python train.py --hop_length=160 --learning_rate=0.0021 --adamw_weight_decay_other_params=0
Rows from block 4 of the audio encoder, named by matrix and row number. Each number is 200 + 30 x the weight over its row's rms, rounded and kept within 0 to 999. All counts start at 0. After the name is the row's rms in percent of the matrix's.
# weight_ih_l0: GRU input weights (gates r, z, n stacked) (encoder.rnn.0.rnn.weight_ih_l0, 768x192), inputs 0-95
weight_ih_l0.65,108,214,188,197,134,231,174,265,209,139,242,181,231,185,210,193,231,207,202,212,220,247,209,191,207,200,172,152,203,264,174,267,184,167,193,231,230,210,182,228,255,141,224,214,277,170,187,234,223,184,231,162,222,267,223,209,228,199,197,219,197,147,228,198,170,174,202,218,173,210,167,193,198,210,163,195,183,212,193,189,122,225,144,217,207,186,256,221,163,201,163,232,200,194,200,237,192
weight_ih_l0.66,104,212,131,189,181,221,224,165,252,166,206,206,131,192,225,173,180,236,177,207,189,157,184,198,151,160,227,221,229,224,212,181,164,233,220,256,269,200,212,231,233,244,198,188,186,224,204,143,230,156,195,175,259,158,197,195,190,187,229,183,219,196,220,219,151,183,157,261,221,212,191,146,184,189,269,254,207,191,197,162,211,196,148,172,190,221,189,218,199,184,180,225,205,131,220,160,164
weight_ih_l0.67,100,188,221,194,161,225,195,209,232,170,214,208,178,218,238,181,214,214,212,228,257,246,191,196,214,236,151,156,181,204,184,214,195,188,147,196,215,239,173,199,172,221,187,180,173,174,196,220,233,241,159,192,253,196,247,207,267,226,180,189,234,269,207,189,253,216,223,171,215,223,211,210,190,219,194,230,158,182,223,198,146,264,207,189,144,233,179,238,214,164,200,191,204,214,240,199,204
weight_ih_l0.68,110,231,223,213,245,243,189,216,237,213,247,199,184,263,221,210,214,199,147,187,213,127,172,162,181,228,266,246,189,273,206,218,235,241,201,193,197,242,191,198,135,240,152,232,168,180,223,228,248,198,197,208,218,186,208,219,171,169,199,247,133,213,149,140,234,237,184,173,182,196,187,205,167,220,201,163,190,218,208,192,181,215,213,175,182,153,197,229,199,154,166,206,202,241,131,235,131
weight_ih_l0.69,119,175,217,153,243,243,196,207,210,215,195,193,150,159,238,142,209,172,194,252,153,120,174,164,208,250,236,198,229,167,125,138,208,174,243,205,186,248,241,189,223,183,193,232,227,227,184,205,227,224,195,251,180,220,186,215,200,207,200,151,227,181,233,235,181,177,158,201,178,239,178,204,255,197,196,201,222,188,254,164,238,198,169,229,197,162,139,198,194,167,158,232,256,173,195,213,165
weight_ih_l0.70,116,177,212,197,169,211,204,216,193,196,221,173,244,227,218,199,220,207,199,256,186,218,203,232,164,202,129,189,179,170,201,202,192,178,235,192,182,193,154,203,192,185,187,168,208,196,162,186,197,215,171,171,187,188,201,196,209,174,207,131,193,139,238,220,192,180,214,203,231,177,247,228,224,141,167,192,160,204,141,277,208,181,192,220,194,155,222,262,224,234,160,192,251,248,208,169,169
weight_ih_l0.71,109,230,234,217,259,159,172,205,205,185,209,210,170,244,202,209,240,192,157,191,167,225,121,196,224,211,220,181,163,221,234,175,218,201,196,201,179,254,203,202,185,157,181,246,160,230,183,182,218,244,124,206,230,264,168,182,136,182,196,240,207,175,218,207,206,174,184,283,159,156,213,186,182,225,209,209,187,189,145,183,230,180,216,188,237,170,236,241,170,192,249,229,215,217,170,177,203
weight_ih_l0.72,112,162,240,217,179,188,179,228,158,152,226,224,188,236,163,246,195,249,216,157,183,182,222,204,188,214,170,188,217,227,131,202,203,201,180,192,231,172,179,178,173,210,182,207,186,235,189,208,227,181,204,205,216,224,148,244,193,198,187,196,308,199,193,217,237,208,206,187,235,175,237,193,196,246,201,179,167,270,171,143,200,217,222,236,217,209,220,172,145,229,159,202,223,199,151,212,264
weight_ih_l0.73,096,133,195,178,232,205,193,215,200,204,211,185,165,149,199,185,174,238,226,215,207,208,194,195,220,179,211,215,234,251,179,149,166,178,183,206,203,215,201,229,237,200,258,176,258,185,223,180,234,227,229,235,260,248,210,221,172,189,222,201,223,218,184,190,175,165,228,234,170,214,161,249,159,202,180,164,206,199,204,181,187,142,204,215,201,204,221,215,266,237,190,163,150,189,257,204,219
weight_ih_l0.74,120,195,206,164,206,188,126,155,217,184,154,212,195,173,205,195,204,244,202,145,211,167,188,197,236,163,199,216,204,191,160,118,154,197,239,194,210,196,256,231,218,237,165,171,193,228,258,186,200,176,155,217,201,236,165,191,201,184,203,203,222,194,178,238,207,261,192,207,201,183,172,209,250,217,224,214,188,207,174,181,249,196,206,203,206,218,135,212,189,206,173,194,209,250,181,257,154
weight_ih_l0.75,098,256,184,148,277,224,179,256,256,174,209,177,219,205,175,165,161,209,202,216,141,200,187,150,200,199,280,159,176,222,196,223,171,188,246,161,265,183,176,220,243,241,228,218,159,169,221,223,196,205,194,174,236,200,237,211,232,202,182,211,160,213,225,199,216,148,253,187,210,200,237,164,199,195,234,202,120,189,189,190,190,212,208,194,219,184,206,177,206,204,172,201,238,228,166,188,180
weight_ih_l0.76,104,171,157,207,209,220,212,199,205,151,139,136,158,281,203,188,189,221,232,193,192,191,187,229,218,168,185,204,179,187,187,170,207,206,198,216,225,209,250,181,222,255,186,189,185,227,190,171,198,266,210,170,155,218,207,236,226,193,193,204,255,256,238,159,142,199,194,178,212,203,224,227,151,211,165,226,203,160,258,183,141,196,190,220,249,182,161,245,196,180,229,159,210,174,140,172,229
weight_ih_l0.77,121,291,177,214,244,237,175,247,193,181,121,198,176,189,182,184,257,208,191,202,196,197,217,180,210,147,212,234,220,213,216,182,230,184,140,217,218,207,174,204,179,157,219,247,162,199,237,186,218,164,219,188,235,177,243,201,189,232,220,212,182,242,208,228,164,186,183,182,214,175,237,197,197,153,211,209,168,217,238,221,226,227,225,153,151,128,182,182,222,140,214,188,227,156,169,166,201
weight_ih_l0.78,108,245,173,207,207,189,187,190,220,205,234,219,225,186,136,206,218,235,221,205,222,188,243,194,246,235,220,230,126,173,194,224,224,164,184,219,214,182,178,223,153,137,189,176,187,196,197,242,203,238,203,237,219,209,186,187,220,215,159,205,184,180,270,226,229,167,209,192,240,163,186,182,196,212,233,194,177,158,172,184,201,154,223,182,195,165,184,167,182,180,233,234,210,226,167,181,138
weight_ih_l0.79,111,198,190,195,140,194,170,175,210,168,180,260,183,200,156,198,219,185,120,187,208,228,229,135,204,192,185,164,175,195,195,164,229,180,204,233,220,152,237,227,224,154,170,213,167,175,176,158,228,264,195,205,125,187,231,245,177,187,240,200,217,184,191,246,250,191,177,160,205,190,213,190,192,223,171,193,156,220,241,253,227,194,184,195,222,173,256,196,174,190,302,237,153,221,252,198,181
weight_ih_l0.80,106,186,162,210,195,209,174,188,226,195,258,179,215,203,176,192,177,218,171,161,229,199,217,233,215,199,162,214,229,197,212,151,136,194,237,173,153,182,217,174,178,236,214,204,200,232,236,185,206,220,257,237,198,184,240,222,203,215,203,173,213,202,242,157,188,258,229,224,208,224,205,185,162,209,176,179,241,278,203,192,196,176,157,188,205,264,221,201,183,258,198,180,193,217,159,215,205
weight_ih_l0.81,107,198,234,227,258,233,164,187,218,202,200,167,177,213,210,192,236,206,206,210,152,195,195,214,185,206,212,199,166,218,195,170,193,221,268,214,199,216,196,205,236,220,169,205,177,205,209,200,220,203,225,206,177,217,246,201,176,187,233,182,198,192,178,212,212,241,245,205,196,262,159,209,191,232,196,226,165,167,180,176,259,183,217,198,242,194,152,196,227,223,163,181,181,195,181,145,137
weight_ih_l0.82,105,179,203,139,200,189,210,236,165,174,187,167,219,195,170,193,173,290,170,202,160,207,244,223,212,139,218,203,171,253,257,217,205,202,194,217,191,189,182,166,223,180,244,201,177,252,229,178,228,220,219,225,258,192,205,191,207,180,180,209,213,199,212,210,178,177,178,206,202,203,219,140,174,154,199,145,207,190,142,188,146,214,237,176,217,184,192,226,212,223,161,214,190,187,208,141,189
weight_ih_l0.83,098,194,215,175,168,215,224,153,191,255,177,190,259,218,225,196,208,229,226,155,189,158,245,184,182,204,166,223,192,215,218,196,210,187,200,173,169,147,237,237,194,165,207,244,202,196,148,201,240,210,190,194,206,158,233,180,167,195,225,225,196,226,170,265,156,240,240,212,223,168,242,165,188,227,245,177,208,177,205,223,276,253,131,250,234,197,154,196,189,136,230,227,225,189,233,191,155
weight_ih_l0.84,090,244,189,183,198,183,250,180,149,185,218,196,188,189,200,201,222,270,115,206,178,230,242,194,189,160,183,192,158,214,129,216,161,182,249,236,211,217,201,182,145,186,244,161,177,163,200,185,188,169,231,155,214,198,210,158,173,209,200,176,275,234,216,213,186,181,169,215,197,221,222,228,217,149,212,236,208,224,232,181,234,213,208,165,186,162,212,222,215,209,182,170,212,163,140,255,222
weight_ih_l0.85,107,219,224,219,232,233,155,185,131,227,195,195,190,225,157,207,176,212,218,243,160,214,223,178,236,199,160,226,243,237,170,182,159,175,193,215,239,225,218,231,203,183,217,211,206,186,167,169,212,172,155,205,204,175,175,127,216,172,220,247,190,203,189,199,139,230,214,188,195,188,191,188,183,214,211,208,160,194,260,166,196,208,166,180,193,233,127,176,205,160,206,150,237,185,201,195,168
weight_ih_l0.86,100,165,244,141,174,200,165,182,164,101,182,249,224,150,190,207,224,212,179,169,146,218,179,212,238,186,201,143,199,175,238,192,158,155,228,258,161,151,241,136,160,229,214,212,239,177,195,221,217,237,172,154,204,188,184,204,180,207,227,251,215,249,222,214,161,211,228,238,197,234,221,221,185,172,221,169,177,207,182,196,188,205,218,221,215,212,196,137,145,248,150,226,194,224,167,157,199
weight_ih_l0.87,117,149,166,194,258,197,172,156,184,189,200,206,209,240,193,249,197,199,195,212,227,204,214,210,197,214,197,241,203,208,243,206,185,205,176,223,179,206,188,210,194,250,206,177,244,251,223,190,205,166,188,166,239,170,176,226,193,172,189,198,225,205,230,244,203,243,171,217,147,234,203,214,220,216,195,205,160,152,194,194,241,183,223,178,232,246,197,177,206,195,192,207,219,134,193,195,164
weight_ih_l0.88,113,140,215,204,227,211,176,200,167,137,162,209,161,226,195,182,206,215,169,202,230,155,230,215,201,202,225,224,171,160,229,163,246,220,177,246,173,189,203,220,172,200,160,218,204,144,195,215,231,120,235,174,211,150,199,203,222,212,186,180,200,189,203,164,155,235,187,192,220,231,242,218,180,165,283,220,166,245,241,205,156,208,231,227,158,219,231,211,191,136,226,221,223,189,244,189,202
weight_ih_l0.89,105,202,179,207,230,172,221,177,192,171,207,209,181,258,194,257,247,150,163,212,243,204,222,227,306,178,227,208,134,222,162,238,198,238,205,224,195,226,181,188,225,175,176,235,177,150,162,219,181,256,165,231,154,205,224,206,176,194,204,195,158,179,148,206,167,192,199,192,182,222,169,214,185,184,136,184,246,191,217,194,183,172,232,160,171,145,176,216,171,195,183,215,159,200,194,203,205
weight_ih_l0.90,097,151,211,208,179,140,192,239,196,212,206,172,175,212,225,172,196,193,203,162,216,205,212,233,147,245,215,203,226,200,206,200,229,184,247,231,195,236,238,194,226,168,188,205,157,198,253,212,194,224,247,178,179,182,217,209,185,213,236,165,187,174,166,219,186,181,171,128,207,177,242,175,213,208,217,230,214,175,216,155,239,178,192,186,186,226,259,198,224,212,196,151,218,184,151,223,247
weight_ih_l0.91,115,216,173,208,154,236,157,183,242,172,203,216,174,146,204,226,213,203,197,174,223,273,248,195,196,247,191,201,184,206,258,129,141,205,195,224,190,244,205,177,174,174,213,250,173,138,204,151,211,190,196,151,223,175,206,222,165,211,183,157,209,159,186,166,213,199,251,240,155,226,210,224,169,205,199,170,152,211,232,148,225,227,174,230,200,231,201,194,271,225,185,211,262,157,178,212,171
weight_ih_l0.92,119,229,189,224,200,217,226,206,211,203,186,203,218,197,216,265,211,181,202,213,271,204,178,200,220,184,209,191,155,141,194,247,214,203,206,174,206,207,214,273,217,175,183,259,245,188,172,199,203,199,208,184,263,183,170,213,152,145,212,188,158,211,215,176,184,186,188,213,169,172,215,168,234,172,145,190,221,206,219,224,145,140,240,203,123,227,148,179,179,193,230,205,186,242,229,246,191
weight_ih_l0.93,115,229,207,188,207,259,166,210,175,208,220,199,236,225,189,157,218,174,220,204,185,230,169,181,238,178,209,155,173,168,198,199,168,167,210,211,210,215,241,177,144,159,196,161,245,200,180,202,188,237,220,194,201,179,243,204,195,242,200,203,198,148,210,242,180,177,189,231,246,222,225,227,246,175,190,182,164,180,143,185,183,139,136,212,168,180,273,219,249,207,210,224,217,190,237,169,158
weight_ih_l0.94,105,185,168,227,187,196,218,188,224,235,185,188,155,196,191,191,180,228,156,190,162,198,208,186,206,253,239,268,251,176,215,160,270,230,207,199,222,183,225,203,162,226,220,206,131,192,219,144,187,185,219,214,193,208,227,265,242,196,157,225,186,174,173,237,184,245,217,200,175,226,162,219,194,218,212,245,189,189,165,198,198,245,167,232,175,198,142,167,179,219,208,189,207,238,223,199,197
weight_ih_l0.95,109,228,137,226,190,207,172,200,218,231,243,140,196,210,232,199,232,231,201,181,184,129,175,161,192,206,195,187,191,214,201,212,204,190,168,211,194,222,164,285,182,250,239,221,238,250,186,181,202,141,221,188,170,175,168,169,224,150,194,153,212,201,222,230,154,231,199,239,186,165,185,235,224,180,179,212,200,247,210,202,147,249,129,209,134,191,218,169,222,214,251,204,210,185,201,197,212
weight_ih_l0.96,121,190,257,199,221,195,196,220,238,170,202,222,194,173,175,169,131,182,211,179,228,248,125,178,202,177,203,241,217,186,210,155,173,223,224,247,212,192,196,180,214,232,195,224,190,161,219,150,226,205,211,265,205,191,224,175,166,235,178,211,190,249,265,230,233,168,202,220,160,190,116,205,198,227,168,251,179,194,260,200,199,201,171,182,245,267,145,266,171,149,228,175,264,173,223,172,220
weight_ih_l0.97,120,221,227,220,211,162,202,190,214,203,178,159,229,228,177,256,155,213,170,190,211,236,222,217,193,238,187,147,212,264,273,178,179,177,166,234,207,239,228,182,199,156,220,250,200,223,223,240,178,261,211,214,183,264,163,187,229,202,241,202,158,230,157,197,214,220,226,232,162,131,171,192,228,215,203,192,215,198,228,226,222,196,192,164,230,199,216,185,230,192,174,218,205,251,216,190,208
weight_ih_l0.98,108,250,274,197,271,191,207,186,264,225,198,206,208,188,209,190,239,176,218,203,164,162,209,219,208,210,233,151,222,213,193,220,223,180,231,221,197,229,254,198,169,160,187,219,161,183,248,150,234,164,154,132,208,174,192,127,221,218,205,222,177,204,196,222,144,206,196,212,178,222,208,200,195,151,204,184,212,213,174,187,183,176,205,143,232,177,206,169,194,187,188,205,245,227,155,228,199
weight_ih_l0.99,106,180,204,134,196,225,194,223,221,162,215,233,168,184,228,198,170,136,150,175,165,219,167,212,217,213,181,236,195,231,162,147,235,203,218,203,186,214,191,220,176,188,198,224,220,165,226,201,215,204,236,180,225,176,219,239,161,162,199,231,211,166,219,217,160,247,198,139,200,162,224,178,186,251,151,210,183,141,152,244,225,212,189,201,245,200,210,202,244,218,223,192,226,173,185,160,217
weight_ih_l0.100,091,206,186,250,246,166,169,202,220,163,224,229,261,206,271,209,212,210,168,201,178,220,168,115,198,195,159,216,181,176,223,180,159,247,239,229,216,245,228,249,215,176,239,226,188,216,166,223,169,223,179,208,163,187,232,212,152,218,205,216,154,205,209,223,242,178,220,226,165,157,231,241,153,120,210,221,206,206,165,172,173,164,166,189,210,192,232,177,155,214,176,151,181,163,197,208,149
weight_ih_l0.101,097,130,230,190,197,192,190,180,186,195,161,127,140,275,205,231,190,179,148,206,200,223,203,209,180,236,204,203,180,219,223,203,181,233,236,214,147,164,172,187,234,212,221,187,184,150,185,188,181,161,249,123,213,254,277,214,216,190,199,223,193,211,209,214,199,122,203,229,159,204,253,159,202,230,230,188,185,191,154,224,282,158,281,198,182,234,206,170,189,194,159,190,193,186,239,174,190
weight_ih_l0.102,098,190,173,191,206,189,217,176,194,176,181,238,252,239,254,286,175,223,175,263,224,196,199,173,227,260,202,186,171,202,148,177,183,236,200,245,204,188,141,204,197,200,183,209,181,203,165,187,215,208,211,141,260,197,166,212,190,194,215,222,184,212,181,196,144,207,176,189,241,275,207,161,223,208,134,194,223,209,197,200,214,181,198,190,226,215,215,175,206,202,175,178,215,210,171,152,203
weight_ih_l0.103,089,190,180,212,202,267,170,202,199,212,188,171,178,225,252,144,198,230,206,144,238,239,254,232,159,226,182,170,198,204,202,202,239,199,257,246,217,162,233,155,201,217,160,169,165,259,197,171,207,158,233,217,231,221,193,183,228,164,197,177,218,244,165,223,185,202,197,218,185,216,189,200,178,152,204,265,194,170,201,264,238,174,188,232,204,239,174,219,198,191,243,173,172,209,184,142,231
weight_ih_l0.104,119,232,240,249,197,230,152,209,177,221,211,234,227,202,201,197,186,201,208,219,180,185,200,182,213,174,226,205,200,197,217,166,173,216,215,204,186,168,212,234,183,190,198,218,236,168,189,142,279,180,222,173,218,146,189,227,164,198,236,262,247,243,215,222,214,203,126,171,229,187,169,135,165,221,218,168,205,189,194,159,206,177,175,236,171,186,178,185,163,172,303,189,146,244,225,145,232
weight_ih_l0.105,116,220,225,233,196,186,192,219,186,211,228,305,262,230,212,164,218,187,203,174,192,196,193,247,261,207,254,175,231,235,217,184,150,203,219,163,216,193,212,167,184,231,195,193,199,203,198,192,226,229,168,216,195,184,216,201,232,216,224,191,170,144,203,181,218,207,272,222,198,168,201,190,201,214,212,209,207,174,129,207,190,136,224,196,180,241,214,220,211,148,261,222,181,234,187,184,187
weight_ih_l0.106,110,243,209,160,182,165,237,174,210,213,170,214,200,178,180,135,240,175,180,207,155,149,153,195,255,204,185,217,126,217,154,180,123,190,188,203,195,210,228,238,224,136,219,133,164,223,167,189,164,154,234,182,233,213,172,176,228,217,209,196,186,219,174,197,189,202,210,211,205,212,212,210,212,217,134,164,175,237,198,193,214,195,189,189,239,278,185,189,203,213,220,211,256,246,226,170,255
weight_ih_l0.107,095,210,199,228,205,193,169,229,185,248,198,183,243,188,247,172,180,219,250,177,174,193,228,188,222,197,214,217,146,258,184,242,166,191,175,212,205,186,226,213,185,179,216,205,196,197,215,173,220,193,144,173,196,181,189,207,230,220,241,225,215,187,182,170,182,210,199,185,158,151,201,157,167,147,171,184,199,206,202,259,131,186,185,212,183,177,213,173,207,223,243,104,240,195,186,206,188
weight_ih_l0.108,099,202,197,196,204,176,202,200,225,229,211,192,174,244,200,196,275,218,175,196,211,192,216,204,149,196,257,172,215,244,233,203,228,223,222,183,167,187,173,216,230,186,196,197,206,201,230,173,198,199,186,148,181,203,190,182,257,213,159,194,201,191,212,231,213,195,243,159,178,178,207,251,251,217,218,227,170,202,190,203,181,206,188,245,137,189,268,219,210,189,221,215,191,246,234,160,207
weight_ih_l0.109,113,176,207,220,142,180,215,148,211,201,221,157,188,193,254,231,152,174,243,200,224,211,224,217,203,217,175,227,222,176,185,243,152,253,136,227,193,257,208,166,246,241,166,185,202,174,196,241,227,228,188,213,222,187,185,230,160,206,166,274,178,169,217,195,241,192,154,217,170,235,215,195,227,247,264,170,150,170,190,176,201,211,203,235,231,210,237,170,192,178,239,182,157,202,237,150,223
weight_ih_l0.110,112,185,194,180,259,220,201,249,178,207,204,180,191,158,217,246,247,214,176,190,222,191,200,156,155,248,190,89,240,219,186,197,195,184,155,226,200,167,127,167,162,173,220,212,273,186,213,172,211,201,250,234,146,226,178,211,249,166,213,206,182,174,187,233,217,209,225,173,169,136,203,222,198,160,219,217,209,125,182,234,153,187,226,178,202,235,194,168,225,238,241,215,214,166,243,208,200
weight_ih_l0.111,109,161,209,175,215,210,116,164,192,235,200,188,201,201,163,191,233,225,172,205,204,194,222,200,233,170,168,162,197,222,206,230,175,248,182,205,210,149,192,236,239,178,228,171,140,218,152,211,210,198,212,187,171,182,204,210,202,174,189,234,254,177,160,237,184,175,177,232,207,274,199,201,187,242,211,171,208,144,187,226,220,193,176,195,233,190,150,245,203,233,250,214,241,175,195,235,219
weight_ih_l0.112,118,191,230,182,166,234,247,244,213,208,170,191,202,159,208,263,194,186,184,245,212,163,245,242,202,183,181,198,197,195,179,189,233,225,156,215,265,240,175,168,189,169,185,202,208,212,189,227,185,221,189,196,196,192,257,177,189,198,153,250,158,171,188,272,178,217,211,235,176,193,247,162,199,167,240,284,178,144,166,180,203,200,219,194,207,193,212,226,232,199,179,133,199,223,214,116,233
weight_ih_l0.113,098,227,240,216,160,193,207,201,245,216,217,221,196,154,158,201,245,132,220,142,192,143,178,194,233,231,175,223,219,190,165,245,162,201,217,210,191,155,241,220,241,207,204,206,147,247,196,217,223,151,228,207,192,159,164,242,208,175,187,188,139,190,181,163,141,240,153,207,135,214,169,215,263,230,209,145,187,160,176,225,192,202,159,192,190,171,209,153,143,194,217,166,205,213,167,241,203
weight_ih_l0.114,107,254,213,215,156,291,215,233,200,190,177,213,200,166,181,144,214,130,169,169,198,181,214,170,205,218,148,189,211,163,174,207,149,202,197,209,245,233,241,217,139,225,208,212,221,227,252,210,172,175,253,234,187,177,242,234,247,240,220,193,234,255,175,191,237,223,197,181,224,161,185,248,205,164,208,197,191,215,234,177,220,195,172,196,248,176,205,203,168,161,262,165,186,247,177,197,175
weight_ih_l0.115,103,242,218,229,189,183,260,219,246,126,205,197,214,248,233,177,185,176,231,305,172,246,216,175,172,220,202,227,181,195,215,246,215,221,199,233,265,214,209,211,192,223,174,203,250,209,182,182,179,184,183,193,235,191,189,257,211,209,215,203,201,193,171,178,205,225,207,257,205,211,152,144,216,195,206,222,172,162,242,224,172,175,178,194,199,218,224,188,189,218,214,221,212,229,193,275,197
weight_ih_l0.116,127,162,262,198,218,180,200,146,172,210,212,225,242,170,153,193,269,206,206,175,206,211,209,191,274,178,233,186,195,256,198,197,151,225,184,220,199,221,219,197,197,142,143,163,245,198,209,182,222,192,206,213,194,192,124,181,176,165,203,218,210,156,203,210,169,200,200,225,209,186,209,217,174,262,210,233,214,196,195,177,216,187,191,215,166,240,179,192,205,203,221,260,198,187,218,239,224
weight_ih_l0.117,112,192,156,199,234,221,198,189,219,151,231,175,155,177,198,214,244,184,174,200,216,184,216,177,209,210,225,245,210,198,182,230,160,241,157,236,192,203,145,166,183,161,170,187,179,183,234,180,201,212,207,169,209,272,173,211,240,218,280,189,236,193,219,191,161,183,207,189,262,204,170,187,203,238,199,180,154,204,162,241,144,153,184,155,188,193,193,157,182,223,206,221,196,166,238,204,191
weight_ih_l0.118,116,258,212,142,244,195,171,175,198,224,208,168,195,173,180,147,175,202,267,215,236,162,171,257,197,188,204,173,150,189,258,136,212,162,217,209,190,223,195,276,230,192,209,206,268,187,260,212,231,173,200,201,245,214,201,200,244,202,191,169,223,235,199,169,170,189,170,190,233,146,187,202,221,175,194,223,159,173,196,258,201,211,208,209,236,176,202,249,162,197,202,206,198,192,208,230,215
weight_ih_l0.119,119,169,168,138,191,190,159,214,221,229,235,183,252,204,180,188,184,216,180,220,179,224,178,176,195,173,185,174,171,178,191,197,141,244,220,199,182,215,208,175,157,145,237,242,178,207,172,188,194,209,180,205,204,200,197,241,154,213,215,244,253,184,149,253,163,207,212,237,169,184,180,169,255,239,194,171,260,222,197,242,211,220,181,169,251,185,220,198,192,232,230,217,234,162,210,186,175
weight_ih_l0.120,101,219,146,191,189,195,250,191,231,225,176,195,183,240,178,237,143,151,175,169,197,198,217,110,254,190,192,231,167,221,170,191,196,208,205,217,224,260,190,250,173,162,248,145,161,137,208,180,208,197,193,159,223,207,183,185,230,164,196,193,189,200,185,157,215,220,202,229,202,191,223,225,174,155,214,184,220,222,225,204,214,265,185,177,237,228,212,192,189,236,226,193,205,143,181,234,200
weight_ih_l0.121,111,276,236,207,157,203,216,213,175,183,190,200,216,230,165,216,189,171,234,110,194,195,240,260,229,192,223,222,186,179,206,187,197,181,230,179,194,253,233,141,215,179,248,139,176,216,185,245,245,161,194,189,214,236,198,235,231,147,202,208,168,181,187,271,219,203,185,196,197,151,218,197,192,134,235,157,193,149,185,218,243,160,239,155,230,179,190,213,174,196,216,190,177,215,192,178,237
weight_ih_l0.122,104,191,184,224,181,196,203,209,220,206,210,228,188,177,152,165,241,175,244,234,241,197,185,231,217,197,169,205,146,164,229,254,231,147,191,230,197,187,241,165,247,199,213,181,186,177,227,222,225,167,124,200,166,217,213,223,212,236,168,230,210,170,200,221,188,193,202,179,177,137,204,195,185,178,187,178,266,232,197,224,212,162,229,172,196,185,188,236,166,162,188,203,171,177,233,217,212
weight_ih_l0.123,093,168,148,221,155,213,141,206,204,170,134,245,151,171,149,162,240,251,170,185,192,215,241,218,174,163,218,176,203,182,230,209,194,178,242,213,215,244,163,188,177,208,186,169,214,239,235,232,210,205,213,201,246,220,168,202,239,148,193,160,208,159,207,226,196,239,212,202,262,242,277,190,240,207,223,234,195,161,172,194,211,205,207,198,238,188,221,162,178,257,216,179,211,237,211,182,183
weight_ih_l0.124,105,175,183,256,146,201,229,195,170,151,228,196,202,188,218,233,229,217,183,165,169,245,169,209,191,290,158,204,233,207,215,221,255,174,193,228,180,201,181,152,187,208,155,208,257,187,252,181,172,178,221,226,157,150,208,222,220,187,222,272,177,199,203,209,158,169,177,178,179,153,219,182,197,212,212,161,281,176,214,214,240,155,227,241,205,226,202,200,219,224,167,194,186,197,162,221,195
weight_ih_l0.125,107,187,279,239,207,142,171,181,220,198,185,164,181,216,193,240,189,210,166,208,189,198,183,180,159,223,200,163,135,185,287,173,208,193,250,195,231,225,247,169,218,176,225,197,196,247,192,235,174,196,132,189,188,271,178,248,199,231,191,222,174,199,182,204,188,214,221,225,213,209,233,185,210,225,189,224,126,260,184,221,163,177,169,199,167,209,169,163,211,173,203,199,218,193,212,228,166
weight_ih_l0.126,106,233,204,212,221,214,217,138,222,162,151,203,198,181,204,176,207,190,224,177,195,198,222,277,201,180,219,223,216,182,182,200,162,213,202,171,253,212,231,223,210,187,198,197,166,208,164,170,184,189,208,204,172,137,167,222,199,205,204,177,219,175,185,288,196,182,191,184,198,191,215,177,168,205,156,197,233,184,234,193,165,229,230,159,164,211,172,117,143,186,217,285,270,226,183,187,251
weight_ih_l0.127,092,189,235,191,224,205,198,233,235,199,212,217,232,201,230,214,208,187,174,230,228,220,246,188,184,216,151,217,181,180,217,200,212,181,155,194,238,240,215,231,163,194,203,169,208,167,227,277,196,247,204,147,194,195,126,144,192,181,177,193,147,219,238,228,185,177,157,239,193,224,214,251,177,156,157,192,185,246,171,151,232,178,197,228,222,181,193,211,191,231,178,215,210,179,237,158,206
weight_ih_l0.128,088,260,237,233,209,195,200,272,177,221,205,193,127,191,180,227,201,206,189,191,224,196,215,218,235,169,210,200,224,179,171,241,211,229,189,215,172,204,216,216,191,175,197,220,237,216,180,156,250,186,250,164,183,162,197,203,237,197,231,164,242,208,174,162,199,186,208,216,253,191,158,211,188,225,216,200,196,194,224,193,179,113,165,154,176,128,221,225,223,201,176,155,223,168,204,187,212
weight_ih_l0.129,115,202,253,155,160,193,218,210,215,202,182,205,191,170,210,201,183,177,204,173,252,198,216,166,179,159,160,230,203,240,182,182,205,145,188,235,219,183,195,208,198,227,210,237,255,140,172,173,180,238,200,242,193,183,159,247,213,172,227,207,180,221,222,189,164,212,199,223,240,122,237,154,165,226,201,194,219,192,243,271,245,194,172,116,220,237,167,188,191,203,204,197,179,213,234,193,200
weight_ih_l0.130,098,136,253,211,248,210,224,227,200,202,182,195,192,196,200,195,194,169,250,161,210,138,249,218,262,207,184,197,138,193,188,181,243,249,187,195,206,222,171,228,220,166,181,174,201,171,214,237,180,199,168,218,249,196,144,260,245,205,143,232,250,204,217,146,213,223,183,201,182,197,284,208,215,239,150,215,175,176,164,234,172,226,160,159,214,160,128,247,176,208,255,240,156,224,242,218,247
weight_ih_l0.131,094,201,189,218,254,131,247,243,217,203,197,258,191,171,233,226,186,210,206,209,181,158,192,200,209,197,188,168,219,196,159,208,234,182,210,190,249,260,240,175,210,202,188,138,131,142,167,195,266,238,166,205,198,222,188,177,169,170,133,198,147,182,216,175,199,155,222,226,193,221,181,210,189,185,131,218,166,187,237,201,194,226,233,197,212,208,171,156,173,214,236,200,235,186,176,243,251
weight_ih_l0.132,105,205,198,191,133,195,192,196,165,159,173,194,222,211,186,207,210,252,174,246,229,214,155,262,186,222,150,164,212,248,180,177,210,206,222,200,219,222,207,223,146,212,217,153,255,172,245,225,215,270,225,157,197,148,181,221,186,218,216,176,192,167,232,151,191,218,214,276,196,153,220,237,194,207,208,201,198,185,171,215,253,233,236,190,200,206,217,233,193,228,182,178,218,163,205,234,267
weight_ih_l0.133,101,154,207,208,209,189,252,198,207,180,193,181,181,163,212,180,219,173,219,173,178,168,211,130,231,185,164,187,178,172,219,153,194,223,246,219,185,216,232,237,188,228,209,222,246,170,249,192,172,214,211,190,194,219,223,206,213,165,206,177,190,195,200,204,199,180,185,272,220,168,229,192,236,183,169,212,220,250,181,182,189,177,207,190,157,250,175,204,204,269,159,229,167,215,278,201,182
weight_ih_l0.134,093,165,208,216,265,210,221,232,206,156,211,218,243,137,251,230,223,180,242,211,193,225,205,194,222,232,201,246,215,190,229,231,195,215,221,219,177,215,166,214,190,220,185,187,264,193,217,234,189,194,150,224,204,193,231,143,226,161,146,195,141,184,166,210,182,203,206,210,224,246,222,180,189,207,240,183,200,176,186,215,166,169,226,210,159,219,182,232,196,166,248,232,169,181,200,140,209
weight_ih_l0.135,125,237,238,130,221,213,222,146,214,226,191,175,203,162,269,157,259,219,192,192,164,157,165,137,207,240,230,210,196,223,186,225,158,224,193,173,225,179,217,194,223,192,209,197,195,124,176,202,199,235,131,225,215,255,197,168,170,199,250,156,219,206,225,119,194,169,162,245,217,219,185,208,139,221,242,205,179,227,247,225,168,166,179,153,214,189,196,163,234,166,234,156,234,173,198,226,181
weight_ih_l0.136,127,217,264,224,154,165,176,199,199,177,201,167,213,238,194,203,263,219,176,169,211,170,198,215,200,142,230,228,205,246,194,198,172,243,239,199,191,180,194,251,213,183,186,169,218,224,231,207,199,199,182,208,179,188,233,197,170,200,213,246,230,139,229,162,167,205,193,269,197,186,187,158,167,173,177,182,175,183,234,263,215,205,164,175,151,215,190,203,200,222,295,200,195,222,182,217,144